python train.py --encoder_drop_path=0.2 --decoder_norm="batchnorm" --one_sided=false
Rows from block 0 of the decoder, named by matrix and row number. Each number is 200 + 40 x the weight over its row's rms, rounded and kept within 0 to 999. All counts start at 0. After the name is the row's rms in percent of the matrix's.
# conv: 3x3 conv (decoder.mid.0.conv.weight, 192x192x3x3), inputs 60-79, a 3x3 kernel for each
conv.72,095,180,204,185,193,106,243,196,225,236,213,213,196,162,176,216,215,178,228,213,153,159,153,185,164,195,283,190,169,205,225,248,322,162,215,137,231,191,229,235,223,137,175,206,195,177,180,247,204,234,212,205,130,96,229,247,175,140,293,52,238,146,184,217,234,222,199,180,266,218,206,212,182,180,260,136,138,188,290,232,212,194,179,232,160,204,66,202,211,153,212,203,199,212,226,99,215,195,207,207,198,287,182,191,290,171,191,201,197,223,228,166,229,212,218,192,196,195,127,242,169,156,149,162,224,181,228,168,242,232,228,65,227,251,192,179,219,215,134,224,169,222,214,203,201,204,209,123,197,241,231,230,166,191,215,249,178,193,243,148,223,155,270,149,170,211,205,369,152,173,204,185,158,168,248,152,200,151,224,195,221
conv.73,097,206,226,196,192,265,172,211,167,246,139,209,207,238,170,240,179,168,238,225,142,211,250,284,168,225,255,236,140,143,154,300,88,219,200,228,235,247,182,136,191,227,154,189,222,210,176,239,206,89,345,147,214,185,229,278,143,201,142,224,51,190,225,306,197,197,234,206,165,201,184,209,194,232,145,284,96,208,140,254,214,281,200,176,213,174,245,215,205,206,223,182,281,142,198,220,190,248,238,167,216,135,187,198,233,169,211,228,206,131,223,141,237,139,229,201,221,249,261,165,200,193,123,218,186,205,197,210,205,185,138,272,193,235,228,185,213,234,183,228,119,226,248,220,193,261,173,209,175,163,215,151,178,207,184,206,224,126,198,245,239,172,199,245,212,193,196,103,213,231,209,141,207,126,256,195,294,135,195,196,218
conv.74,116,201,195,200,171,169,214,172,228,164,193,218,223,186,198,250,190,246,187,188,219,228,106,178,186,178,191,186,181,212,236,203,304,112,297,130,195,202,233,186,179,214,173,153,213,233,184,212,201,213,188,205,154,238,142,129,138,298,248,101,139,243,190,186,132,224,177,193,171,226,209,248,233,259,189,221,253,210,110,205,304,183,212,167,130,203,158,241,183,224,205,217,142,251,246,207,148,202,174,194,186,204,174,232,226,205,188,258,199,254,130,208,148,177,214,219,178,241,162,203,221,279,126,249,175,238,156,247,164,210,154,182,237,154,192,176,215,126,203,212,193,165,183,211,237,166,122,255,150,258,267,260,144,145,246,209,200,165,156,195,202,201,145,174,161,260,184,279,127,160,187,187,235,212,227,247,109,222,174,255,160
conv.75,091,226,197,266,150,326,161,153,173,240,231,228,203,168,169,261,226,165,293,235,265,229,283,69,258,237,267,143,250,221,237,145,143,103,188,270,189,203,224,236,230,170,229,220,170,178,239,202,177,187,199,197,218,247,186,204,194,227,160,187,133,198,276,201,217,184,180,196,176,196,206,189,171,204,268,226,174,140,177,264,222,147,131,222,161,220,340,113,194,173,223,199,184,192,162,270,192,193,158,219,242,156,170,256,224,214,135,192,245,192,165,144,232,202,220,197,193,173,223,207,198,167,328,161,195,161,210,171,211,209,162,281,214,263,202,182,241,206,241,153,228,192,241,166,195,192,217,226,220,108,215,180,149,195,227,249,254,226,172,177,150,171,233,170,223,149,222,0,189,246,194,187,177,213,186,227,185,216,209,227,143
conv.76,099,185,287,182,178,264,165,228,195,220,170,210,208,250,157,185,178,219,150,246,181,185,217,72,208,181,225,215,285,185,178,152,273,188,211,126,157,198,117,171,181,237,212,273,226,203,199,215,183,170,141,243,256,234,229,151,96,225,229,146,276,117,202,145,160,211,184,259,165,185,209,246,183,146,183,215,190,251,216,162,200,168,173,196,176,192,326,187,228,235,239,154,121,164,226,241,230,180,248,198,195,153,146,188,226,190,190,221,191,207,190,171,157,190,153,182,199,226,183,282,200,205,208,195,190,233,184,236,210,279,184,273,142,200,162,205,173,213,247,215,253,202,165,193,178,187,198,179,189,168,246,260,181,150,165,176,231,162,182,200,242,196,236,215,195,225,208,146,179,150,138,203,183,240,207,296,106,208,153,256,187
conv.77,091,246,237,189,187,194,224,207,215,164,225,246,213,165,273,149,182,223,218,140,150,266,289,97,174,142,308,197,69,208,182,145,236,226,255,231,197,271,169,273,200,169,236,214,121,186,181,151,242,280,136,218,195,102,208,193,214,181,27,276,206,197,165,181,190,157,231,240,222,181,174,183,222,185,165,142,205,330,235,201,239,221,198,236,272,211,237,175,207,248,150,204,201,212,224,180,169,150,214,184,177,254,192,215,179,239,222,192,228,215,190,173,152,298,157,197,198,207,160,211,140,240,212,288,271,137,209,249,153,172,200,219,192,185,151,247,189,165,163,201,188,128,193,175,207,216,229,250,174,207,194,177,210,211,165,242,199,246,128,213,263,175,233,208,209,244,260,163,209,191,168,159,198,239,233,199,180,231,264,157,175
conv.78,122,254,120,206,244,144,231,223,182,255,220,197,221,224,177,244,127,244,143,132,331,197,219,221,131,205,99,345,170,354,156,272,161,262,177,218,181,126,253,177,220,150,223,165,196,167,233,194,216,239,251,168,220,234,139,144,276,108,293,200,144,131,194,245,211,172,219,180,174,176,157,172,242,166,234,189,196,213,285,245,132,156,153,191,213,208,171,188,210,176,223,191,190,160,217,215,219,247,146,190,210,194,211,147,247,167,249,212,238,193,203,205,236,195,173,187,210,216,158,254,134,214,173,225,150,182,229,201,197,195,173,125,221,168,187,235,223,123,242,213,216,232,216,166,152,199,220,175,191,240,187,173,198,188,192,202,157,167,262,224,172,176,187,199,208,195,205,227,210,197,182,163,278,205,253,160,222,158,209,213,204
conv.79,102,156,237,255,191,184,225,250,197,193,217,206,134,269,153,244,167,165,167,221,256,277,146,259,153,250,195,247,261,120,180,228,181,188,172,175,195,230,199,194,186,181,194,200,173,160,176,212,197,201,224,259,181,232,161,227,178,119,191,330,271,167,194,113,192,224,205,163,129,253,227,244,183,156,263,232,204,196,187,233,289,163,208,216,210,137,247,164,192,245,224,150,224,161,250,180,168,207,243,213,219,181,248,249,131,210,210,282,171,276,215,165,257,185,204,193,236,214,203,198,135,288,89,242,183,306,187,185,189,183,162,195,178,219,157,228,159,173,245,293,93,172,251,188,163,211,195,199,198,220,208,220,221,134,227,227,204,187,211,194,249,249,194,199,156,220,95,307,203,196,196,182,157,200,169,250,222,237,205,212,255
conv.80,112,188,196,257,195,167,150,220,174,248,170,225,235,198,203,222,224,131,235,271,263,189,192,228,189,134,264,125,299,186,183,114,203,188,221,184,214,253,176,188,214,172,130,200,221,131,233,133,251,186,173,128,174,277,142,4,266,226,204,273,109,135,141,297,162,182,233,203,187,168,165,160,240,188,252,255,113,114,225,133,241,258,161,187,223,256,234,192,182,205,201,226,201,250,208,268,150,173,206,210,98,250,249,234,150,126,227,236,175,228,156,223,232,188,194,261,198,163,255,193,215,193,209,233,174,166,181,212,160,208,245,185,190,158,217,168,213,245,187,218,166,227,205,213,177,228,192,203,178,242,222,209,174,158,180,145,234,208,170,232,189,238,178,194,141,237,184,294,241,224,186,173,113,202,241,200,224,161,220,256,180
conv.81,093,246,209,225,216,170,184,239,208,210,174,193,178,233,159,210,160,148,191,164,290,196,205,150,230,204,167,205,233,210,267,210,218,109,173,165,245,208,255,181,205,214,176,206,193,211,130,223,258,235,195,279,190,90,237,268,196,145,223,286,269,236,199,205,167,233,169,178,171,226,213,217,200,207,174,204,199,160,99,249,181,251,181,190,146,172,177,212,194,226,210,254,265,247,258,110,221,223,259,196,164,229,222,236,179,237,226,256,225,227,207,172,254,208,213,211,169,218,231,141,190,223,151,194,164,173,251,221,205,232,288,171,160,219,190,159,224,208,175,188,171,203,171,208,169,212,204,247,178,204,172,209,264,153,222,205,196,182,202,193,176,223,145,191,220,174,177,250,205,213,205,241,222,129,180,296,191,241,142,201,153
conv.82,097,267,192,243,185,255,179,127,192,195,157,236,130,184,167,183,215,170,229,287,118,241,191,238,151,101,246,106,306,244,198,139,118,162,156,269,153,129,231,252,186,196,193,257,174,167,162,226,221,217,129,217,209,162,208,177,219,82,264,225,181,150,122,329,234,207,229,213,139,228,210,208,172,205,214,212,296,86,158,149,226,265,166,228,232,205,222,161,196,187,206,219,210,252,160,226,220,200,204,220,209,225,135,217,235,237,122,187,208,187,185,208,185,199,214,169,162,171,179,245,164,215,191,247,188,261,171,150,178,244,145,293,177,212,215,233,176,201,210,207,164,229,234,229,158,120,228,143,163,187,234,213,205,181,273,195,226,201,184,266,243,247,147,214,266,147,281,85,286,167,195,221,215,223,193,107,254,187,200,205,227
conv.83,088,235,81,207,251,224,146,192,190,208,183,238,174,223,195,291,201,171,197,308,175,182,143,303,234,252,177,130,164,234,263,285,105,244,223,137,215,180,239,153,173,169,162,157,216,162,237,146,232,162,263,150,214,180,176,200,223,115,91,364,221,258,161,155,190,205,165,119,244,198,148,206,200,218,222,211,141,172,182,170,281,235,187,183,151,207,133,227,150,178,227,161,247,208,243,235,234,221,138,189,200,161,207,196,205,216,157,198,249,213,194,230,157,145,205,189,177,204,180,107,210,117,196,195,216,183,188,209,168,232,197,253,218,225,211,194,226,222,217,152,234,176,224,193,187,159,197,212,174,258,217,191,205,218,256,205,179,190,195,186,204,247,195,164,227,189,119,162,210,194,267,206,142,232,183,186,199,242,246,219,211
conv.84,092,251,224,171,160,212,205,233,146,182,228,205,234,203,227,235,179,208,174,264,233,242,184,299,154,191,174,185,306,176,130,265,106,100,255,182,281,145,164,155,218,188,195,169,199,184,283,181,222,160,265,139,207,209,146,174,239,203,201,166,119,224,229,151,182,148,183,229,190,252,190,208,229,180,218,230,199,95,243,173,226,192,162,198,176,196,197,198,247,226,200,177,234,156,139,160,200,222,186,238,231,221,219,130,138,153,207,176,210,175,186,241,230,181,201,183,248,171,211,252,177,169,185,269,197,213,197,250,166,228,240,186,184,186,261,223,205,253,250,153,129,159,241,188,186,197,249,281,199,181,255,153,161,149,237,244,189,176,232,144,218,148,292,181,175,184,254,136,222,159,271,201,189,205,187,191,289,162,219,208,215
conv.85,091,134,189,131,245,266,190,199,209,223,231,213,225,217,178,215,206,201,164,160,243,166,204,246,279,219,274,157,262,187,159,188,0,246,224,204,228,193,247,186,185,198,189,211,170,207,243,166,221,195,272,159,151,166,170,226,190,178,263,183,137,220,160,269,219,173,178,187,200,182,197,180,212,125,306,177,204,300,210,117,284,101,204,203,245,167,206,199,200,226,158,96,262,259,219,182,161,200,209,174,236,155,164,187,106,164,209,253,182,220,214,234,144,270,222,253,181,172,139,226,220,225,299,274,185,217,225,207,172,266,186,237,184,247,255,149,176,208,190,127,180,220,191,254,183,165,204,207,171,211,183,251,131,163,156,166,180,203,180,241,174,233,144,183,240,230,175,129,204,245,225,196,184,185,210,184,197,243,186,231,189
conv.86,130,231,215,190,182,166,221,185,215,194,199,211,246,217,147,166,202,238,191,240,221,153,247,174,187,210,269,183,222,153,246,129,159,189,289,196,132,202,133,214,218,212,196,217,235,212,166,191,265,297,123,227,215,155,182,217,221,224,229,280,169,140,91,258,207,146,238,187,256,176,178,177,210,154,215,153,345,91,236,64,238,338,182,206,183,173,243,202,232,183,234,201,193,163,229,136,225,243,256,151,177,238,182,152,209,276,210,145,143,200,201,165,172,200,211,202,192,197,235,179,238,158,194,192,147,180,123,171,187,234,253,254,100,181,217,207,251,201,144,242,211,237,193,192,246,197,192,203,251,166,244,187,203,181,278,184,204,226,189,210,230,112,275,238,180,230,247,170,226,226,248,195,194,231,210,172,198,190,280,157,162
conv.87,096,243,195,184,256,191,177,203,229,191,213,199,163,230,132,224,203,163,176,251,238,210,203,222,201,90,210,171,221,167,152,302,166,215,156,111,165,188,168,167,206,227,248,154,193,171,206,201,205,194,218,239,209,151,157,273,22,236,87,228,206,247,225,169,253,215,234,178,152,215,173,236,253,164,183,131,220,173,117,229,328,194,159,181,129,237,248,120,220,210,237,184,131,150,197,171,172,164,204,251,273,103,152,152,187,203,236,169,182,234,222,194,231,177,214,177,188,211,160,229,283,180,159,196,248,164,266,123,202,167,277,250,221,175,149,246,225,192,248,159,142,187,188,260,167,87,214,202,214,204,157,212,235,205,173,211,230,251,148,192,298,221,165,168,165,201,222,202,256,223,183,144,180,182,233,198,167,211,205,233,202
conv.88,100,131,229,190,169,246,164,161,186,194,220,203,234,200,167,197,207,198,225,151,171,167,237,269,244,295,267,188,243,180,181,205,91,286,176,313,192,221,217,179,200,163,229,188,207,199,131,253,168,134,287,138,200,181,226,274,258,149,90,222,184,148,309,126,176,184,193,193,234,154,217,186,197,197,249,199,209,98,165,244,217,223,194,154,174,215,234,196,149,190,214,200,213,183,183,203,249,220,209,149,201,161,158,211,243,212,259,177,208,234,202,145,169,211,213,193,245,207,194,137,209,228,235,256,216,122,146,205,221,160,201,184,169,186,255,174,207,256,231,187,208,212,212,117,234,224,178,207,190,214,142,206,152,223,146,176,245,276,140,167,235,157,169,179,217,239,181,137,178,197,221,186,203,154,201,168,200,241,248,200,220
conv.89,095,223,268,171,172,306,163,220,193,186,237,204,156,202,164,167,228,236,162,242,172,148,246,195,178,211,266,150,258,154,173,129,38,213,249,245,173,205,207,194,243,216,201,159,219,212,184,179,167,231,202,226,236,212,218,149,310,106,237,235,220,274,170,190,186,191,198,233,181,197,223,173,257,103,145,280,227,174,154,235,256,188,221,218,216,181,317,170,172,200,244,176,222,200,135,275,236,227,180,217,135,229,159,188,152,222,208,201,193,238,211,190,173,198,191,170,174,219,239,182,191,239,245,192,186,203,176,198,122,219,199,338,186,188,206,187,228,246,190,196,218,215,250,207,187,132,244,167,215,154,210,228,200,251,195,209,206,213,203,215,166,213,193,215,214,122,209,99,218,202,217,231,242,171,226,146,216,236,172,240,187
conv.90,110,172,210,214,169,230,177,230,209,130,211,184,213,213,221,191,213,174,203,187,124,236,239,272,125,155,172,240,193,208,239,243,165,143,129,239,176,217,219,226,204,200,197,228,163,199,150,217,196,189,85,181,284,127,279,194,164,288,239,252,174,208,94,281,189,172,187,246,231,201,184,209,138,203,177,314,282,63,274,171,131,243,212,183,245,200,210,195,190,201,217,192,205,203,180,213,142,183,304,147,177,236,105,155,215,267,278,124,227,217,172,230,164,241,193,212,214,202,160,90,223,212,213,172,199,233,127,184,184,206,243,126,142,191,235,186,195,219,188,211,169,205,241,151,242,241,221,193,202,185,203,213,207,230,151,265,176,178,126,280,249,198,91,185,191,246,239,169,181,205,199,263,230,177,146,186,221,217,161,174,205
conv.91,086,145,125,208,243,165,222,165,249,233,196,184,170,255,260,192,188,182,209,179,206,214,227,191,155,182,187,191,144,152,250,117,275,235,212,268,106,285,181,240,134,199,286,150,176,167,211,142,169,179,187,165,267,231,166,206,193,140,372,46,161,85,292,227,224,225,212,155,207,195,147,195,239,277,219,204,106,211,222,168,312,190,184,234,181,224,184,233,186,183,194,212,179,185,259,263,232,195,142,221,211,231,214,155,228,146,251,188,190,187,244,252,245,233,142,195,131,217,180,225,225,227,237,150,149,249,253,211,227,207,248,174,202,159,191,244,203,157,224,187,235,190,191,243,187,125,253,148,240,177,214,104,232,203,244,146,229,191,258,262,210,192,215,260,207,185,108,210,224,219,229,165,204,211,163,302,75,212,184,191,177
conv.92,128,225,167,187,202,260,161,236,264,209,211,218,168,185,164,209,177,204,221,219,263,129,124,264,142,223,217,216,168,297,171,272,138,163,208,303,203,230,284,187,258,129,249,181,282,171,231,175,200,190,297,147,302,154,174,113,295,211,269,270,195,215,53,183,173,233,162,195,215,210,146,150,169,96,230,225,125,251,155,257,188,319,196,165,203,212,219,200,196,198,169,172,235,131,209,147,206,203,243,250,152,236,150,240,170,178,168,224,268,191,199,225,202,188,189,206,144,178,263,124,229,155,194,284,230,164,193,178,172,180,172,212,252,218,245,214,232,232,181,213,135,210,203,169,203,200,181,199,224,269,207,209,148,195,176,222,201,209,238,144,233,198,233,200,200,186,184,206,162,220,193,155,218,180,129,175,197,205,214,220,201
conv.93,100,197,210,173,210,155,235,179,237,210,224,223,207,240,240,190,158,210,238,214,129,199,157,227,286,179,281,267,211,277,182,174,285,179,235,196,205,196,186,185,216,180,262,176,181,230,181,159,184,260,117,276,170,134,218,245,300,182,225,0,238,162,316,250,227,225,195,262,200,195,225,258,203,205,260,193,169,141,297,279,162,185,257,199,143,163,185,224,235,185,211,201,207,200,278,91,252,125,163,256,163,170,190,166,180,196,191,251,244,178,220,188,202,223,142,190,200,210,231,240,203,206,129,175,246,242,221,210,208,188,165,171,218,229,195,132,182,207,260,230,171,226,202,188,162,216,188,167,158,172,137,219,177,197,109,274,256,166,178,190,193,256,196,191,190,205,177,307,226,154,156,183,196,184,208,200,162,244,205,156,209
conv.94,099,187,139,222,183,266,156,160,180,215,173,194,220,151,209,206,215,219,207,189,264,145,205,143,269,179,183,203,153,406,185,131,126,203,148,170,233,250,210,190,262,194,188,161,188,137,151,253,212,162,174,250,202,247,147,199,138,270,239,175,158,107,279,172,222,188,189,254,201,175,166,193,200,184,277,163,218,180,229,130,119,194,223,203,178,218,210,237,185,179,185,184,279,168,206,254,205,183,209,199,184,164,243,190,225,217,223,250,194,172,212,225,157,188,240,219,230,177,176,234,183,238,194,130,134,199,253,221,179,193,238,231,214,192,201,234,182,231,176,195,186,182,235,234,204,147,158,203,238,194,219,169,162,192,220,244,178,208,163,233,127,162,233,227,241,184,222,205,191,180,190,181,220,234,206,160,120,198,228,214,238
conv.95,099,155,230,218,139,226,192,225,206,209,194,160,187,202,226,197,216,203,243,205,278,166,184,212,91,249,185,217,255,153,158,147,181,179,235,229,159,188,197,188,177,236,202,213,143,277,172,253,172,240,52,259,159,275,194,211,121,348,248,149,139,176,207,186,212,241,230,204,104,180,226,210,187,83,274,229,330,93,157,172,273,132,190,169,162,172,313,188,218,177,210,226,189,202,169,239,164,313,225,178,175,174,164,219,114,203,220,200,261,230,168,179,231,235,230,220,190,143,207,238,161,240,140,205,145,253,183,249,164,177,144,269,242,227,141,189,225,204,225,205,130,163,202,243,204,268,200,177,194,190,236,138,254,184,170,170,177,194,269,193,168,187,274,204,247,221,222,210,229,212,139,143,204,171,218,253,171,221,174,235,212
conv.96,103,192,238,203,224,178,229,152,197,215,206,208,150,197,185,199,176,179,225,271,161,100,205,160,307,300,110,146,214,126,126,182,211,258,282,60,283,182,191,198,191,249,158,213,210,184,231,230,240,201,197,129,167,265,216,289,151,81,181,272,175,207,158,202,230,257,222,245,178,153,185,212,202,309,99,179,208,193,229,144,236,195,179,225,159,235,181,250,197,203,213,230,205,224,201,212,281,225,207,162,241,131,217,214,247,199,160,203,128,210,195,168,151,187,193,240,225,168,158,220,157,237,279,200,184,99,196,213,193,224,215,190,143,188,215,198,190,178,175,180,260,224,232,216,263,238,170,241,191,166,256,194,151,191,165,150,227,225,171,212,239,170,152,182,169,239,275,180,183,233,199,234,224,210,230,218,112,147,214,210,218
conv.97,090,190,168,207,190,196,205,216,268,161,202,226,187,112,200,251,204,215,211,145,249,261,255,176,280,193,102,192,221,132,206,184,354,185,282,274,195,223,164,170,139,229,194,191,254,170,235,208,193,183,210,234,255,137,186,167,201,224,164,32,281,166,250,117,229,233,163,234,213,187,141,195,264,222,162,196,268,271,131,252,160,235,222,178,187,251,192,234,250,190,209,193,179,202,215,214,147,197,244,120,237,198,231,162,178,149,219,213,209,191,145,208,187,218,208,181,188,158,212,206,195,184,132,269,227,147,218,175,187,224,153,178,189,277,289,213,268,219,233,214,183,183,268,216,144,281,125,200,238,217,186,166,268,176,265,264,210,230,183,153,158,143,238,170,124,192,162,274,221,282,176,215,229,114,207,222,155,278,177,142,189
conv.98,088,175,268,168,156,240,173,185,195,223,193,201,237,207,187,161,227,211,222,221,145,240,284,218,70,192,248,160,191,162,235,286,164,161,161,219,100,180,137,214,238,222,179,242,240,147,184,192,196,218,208,219,227,251,164,342,267,235,81,206,236,192,144,232,217,164,183,250,213,162,173,269,151,234,136,101,171,180,197,220,189,161,178,190,216,224,285,208,231,180,187,272,153,170,113,310,249,169,178,156,263,163,247,216,216,249,258,133,171,193,196,249,211,210,187,244,205,202,216,171,189,171,204,269,164,220,215,200,219,195,164,295,208,213,191,219,215,162,233,235,247,171,199,200,199,236,182,168,251,171,166,205,247,255,215,153,215,234,176,203,182,273,154,190,195,170,267,155,155,144,214,162,206,233,209,195,184,140,198,252,252
conv.99,100,289,215,232,171,145,219,178,206,199,220,184,190,214,219,154,194,177,210,290,151,264,178,152,289,159,137,216,249,154,184,179,275,216,162,248,211,125,274,210,194,145,267,237,253,189,212,197,179,260,167,255,143,256,200,216,138,272,196,91,307,265,98,208,161,179,194,181,239,157,225,189,154,245,139,190,177,245,236,130,220,147,205,192,246,198,160,271,218,200,241,187,137,254,224,247,210,218,128,217,258,178,182,205,320,226,139,175,174,237,192,166,200,231,214,173,171,189,161,206,210,229,231,212,232,111,180,224,232,122,211,148,184,167,229,228,210,135,212,199,271,219,192,156,188,193,193,193,236,108,219,164,248,241,200,222,238,161,157,224,214,225,139,201,235,236,222,149,158,148,256,219,136,171,210,221,195,189,150,192,209
conv.100,084,187,209,187,183,228,167,276,307,186,118,180,212,200,177,177,166,153,152,198,277,188,187,181,115,168,162,239,222,195,247,166,333,15,125,218,246,162,153,159,197,134,192,210,248,187,81,230,206,211,166,241,194,243,207,88,152,129,222,267,238,90,190,235,164,168,203,224,169,246,227,196,205,207,294,208,140,131,244,225,191,238,168,176,200,183,213,163,207,244,171,252,167,164,157,217,161,190,187,179,184,249,255,163,173,158,202,177,241,164,224,199,261,200,209,208,193,141,227,188,273,205,195,188,195,221,216,231,227,225,212,238,145,203,215,169,200,215,244,209,145,234,152,212,228,200,211,187,224,235,162,173,177,205,252,251,200,180,167,201,228,186,159,217,270,209,195,235,217,198,264,154,176,230,106,199,227,218,245,224,223
conv.101,106,239,190,161,181,201,220,149,200,191,183,214,213,200,169,200,164,209,173,236,251,223,268,169,283,198,100,272,135,230,171,243,239,289,162,227,121,140,223,154,201,148,282,170,229,236,150,219,233,163,289,135,234,204,143,237,297,85,243,0,349,201,245,140,173,198,239,186,149,223,186,200,191,215,137,117,212,282,309,105,252,202,186,189,221,192,256,235,218,148,221,229,176,185,231,216,191,239,205,142,172,200,249,222,212,88,201,201,189,236,254,206,175,211,166,229,166,189,283,167,183,204,182,185,172,281,191,246,210,235,207,189,219,229,244,197,245,180,166,162,253,222,180,167,172,208,232,151,214,244,192,186,201,188,166,264,185,170,225,249,211,208,186,182,214,150,249,177,211,206,218,239,170,158,184,178,200,214,316,133,162
conv.102,101,242,160,242,227,223,206,174,183,153,208,162,218,196,203,166,165,162,172,180,190,212,157,254,178,162,159,209,278,169,256,116,339,139,172,234,119,216,195,175,222,180,227,134,232,221,199,216,176,160,232,281,252,183,143,191,287,138,149,202,349,220,202,184,154,206,171,223,188,145,207,185,207,201,261,143,135,262,144,168,204,247,216,214,200,139,219,184,191,176,181,176,190,213,198,239,163,149,236,243,160,237,160,201,305,148,208,187,173,235,212,221,211,194,214,167,170,228,214,189,227,174,243,139,265,175,284,161,206,232,184,187,170,208,171,197,199,153,248,247,228,227,241,171,168,164,241,201,259,119,142,207,195,202,208,135,186,214,257,176,183,199,202,199,178,217,130,196,235,215,191,229,197,184,206,264,138,168,148,213,198
conv.103,093,199,225,225,241,131,239,212,207,186,230,265,221,229,218,228,140,230,207,183,251,137,308,50,307,225,124,208,260,178,171,160,393,234,286,156,199,212,201,169,207,196,192,209,179,221,206,234,261,198,107,220,226,231,194,282,216,274,235,61,177,208,176,264,270,192,161,196,210,228,225,190,213,332,111,217,209,375,177,197,140,178,184,238,223,181,225,224,212,184,199,184,182,180,232,187,187,220,249,163,159,207,183,187,285,204,191,155,210,162,209,215,225,151,151,158,180,202,190,223,217,254,131,267,164,209,184,174,237,199,216,112,284,200,182,200,229,207,168,226,257,151,196,249,218,197,225,209,151,175,252,247,189,218,119,235,151,295,198,216,230,228,178,220,207,157,97,285,178,215,121,164,154,238,168,200,166,255,208,285,221
conv.104,093,203,215,171,183,157,136,213,220,131,191,248,229,189,195,245,204,199,177,111,279,193,241,50,176,313,179,167,323,138,248,214,147,128,149,146,210,155,173,196,246,250,233,186,159,212,171,255,201,217,189,221,191,238,223,216,170,209,340,212,237,210,184,249,203,248,219,143,150,235,163,204,218,249,125,147,150,153,218,106,222,172,149,225,137,222,228,157,205,188,209,209,189,159,228,155,182,149,258,115,148,109,234,205,177,135,193,166,181,200,298,177,163,185,177,180,183,257,151,224,169,193,83,201,261,263,210,134,197,201,243,246,194,141,207,186,197,170,228,242,174,239,221,176,237,128,223,235,198,177,218,205,210,228,176,186,189,190,143,206,206,194,237,228,126,200,203,281,218,213,212,173,185,230,146,219,186,244,161,168,248
conv.105,089,202,188,229,169,154,210,196,226,164,188,178,219,150,151,151,261,248,184,167,186,173,147,241,91,259,218,244,83,219,186,328,167,248,283,233,144,164,275,223,222,171,214,175,257,170,189,166,216,199,358,213,253,159,204,171,232,270,308,175,177,133,279,220,247,252,157,267,124,210,214,206,179,245,122,219,216,156,102,172,208,265,229,238,196,150,213,164,179,218,242,205,208,172,164,255,140,251,159,253,208,112,173,177,192,199,225,219,269,201,183,192,215,180,284,235,260,201,224,204,214,186,202,125,197,184,286,180,227,206,198,191,226,252,186,228,187,170,170,239,168,159,192,250,187,158,175,226,214,212,139,214,146,225,215,156,207,185,199,239,247,231,197,99,187,215,261,195,184,173,235,178,216,202,161,133,223,187,200,156,222
conv.106,095,204,233,191,200,177,213,201,240,242,224,169,233,232,221,220,218,141,259,158,208,158,218,255,335,148,174,147,295,177,163,186,214,170,185,279,209,212,208,195,204,193,136,240,95,216,128,181,246,181,273,134,196,185,191,182,160,329,258,102,133,117,284,217,189,230,226,156,185,209,238,205,193,116,158,200,237,240,245,158,220,159,155,208,213,156,212,173,186,253,208,149,200,227,190,193,185,190,257,217,291,208,234,116,202,209,198,247,173,172,226,138,186,224,169,125,142,193,259,186,207,251,147,240,236,168,199,183,173,140,179,160,227,173,238,166,175,233,194,179,191,212,186,174,220,134,190,185,217,289,118,207,242,198,190,246,261,163,158,159,249,202,194,196,192,234,208,192,193,259,207,175,193,183,182,141,261,206,242,188,196
conv.107,107,223,232,140,219,200,212,144,221,159,228,204,197,161,211,246,203,156,186,245,188,251,246,177,194,213,113,234,236,206,176,102,246,201,329,150,233,180,256,226,179,194,205,239,255,186,184,228,170,217,103,218,162,137,176,345,10,152,168,421,198,149,157,255,203,199,212,176,237,167,212,158,224,182,303,194,307,119,254,201,242,197,250,156,176,178,180,206,182,203,184,221,209,150,187,175,192,225,216,225,173,117,231,277,186,181,155,231,178,207,168,182,195,271,154,180,161,212,335,228,191,190,250,160,184,141,214,157,253,186,231,141,250,202,183,181,166,222,228,164,209,197,234,178,191,232,185,187,166,207,170,135,231,230,166,218,158,204,191,186,178,226,176,181,201,178,208,267,166,149,202,251,207,165,244,212,155,212,218,228,147
conv.108,099,222,209,212,188,261,151,193,199,159,181,178,213,234,213,192,181,251,165,170,291,190,322,140,161,108,334,235,123,122,264,336,28,192,153,204,202,182,135,245,167,252,188,212,217,223,176,183,224,182,273,176,221,207,212,89,269,330,181,235,72,441,86,211,206,222,203,180,120,213,217,214,206,224,193,228,98,173,298,261,159,193,180,189,232,237,270,185,183,246,190,180,226,218,224,187,192,208,226,189,190,191,222,241,107,172,218,211,210,221,208,225,186,155,182,239,178,197,153,238,150,240,112,266,236,178,240,173,200,183,200,317,191,232,184,175,183,204,192,150,74,227,174,193,184,166,207,214,208,262,203,175,230,199,207,252,177,249,157,213,150,212,200,197,152,214,310,141,199,200,236,184,198,198,224,208,272,154,175,185,171
conv.109,089,188,312,213,143,181,196,195,249,218,208,182,205,256,205,203,185,167,155,275,212,230,244,150,219,221,157,208,210,76,248,154,184,109,176,157,189,211,193,202,154,264,201,202,241,260,212,196,215,210,243,180,217,261,180,218,256,194,219,84,254,153,89,139,215,194,220,207,174,199,143,181,246,193,183,184,186,216,219,244,284,138,178,206,148,188,310,191,183,247,183,163,257,188,152,290,201,152,216,256,238,186,211,232,159,205,236,134,168,247,241,138,216,199,255,191,255,192,170,231,161,171,208,230,163,212,208,160,232,207,243,249,239,240,156,227,161,188,188,197,193,183,258,175,178,150,188,241,187,166,197,213,240,141,188,114,205,234,204,169,178,260,130,197,193,161,213,154,236,257,136,163,214,250,171,178,244,138,159,172,252
conv.110,088,224,221,193,178,222,240,158,247,172,230,180,217,237,167,152,183,192,212,220,251,184,148,217,190,185,160,285,161,224,158,183,171,310,176,196,193,208,166,218,215,216,192,167,197,176,226,147,215,174,195,188,244,229,240,168,161,137,208,270,239,197,132,248,202,170,173,204,232,198,181,184,228,158,239,54,234,256,239,195,196,129,241,209,157,226,208,181,157,212,158,142,206,241,156,226,185,127,173,188,198,165,258,253,247,214,196,164,153,288,247,214,181,208,189,169,248,175,249,177,227,147,272,103,253,196,195,205,235,218,114,183,196,213,207,239,223,197,185,241,306,221,179,248,204,201,221,142,145,141,165,164,224,197,131,258,221,197,280,201,204,212,146,189,188,199,227,208,193,152,136,219,195,216,210,227,139,208,163,260,208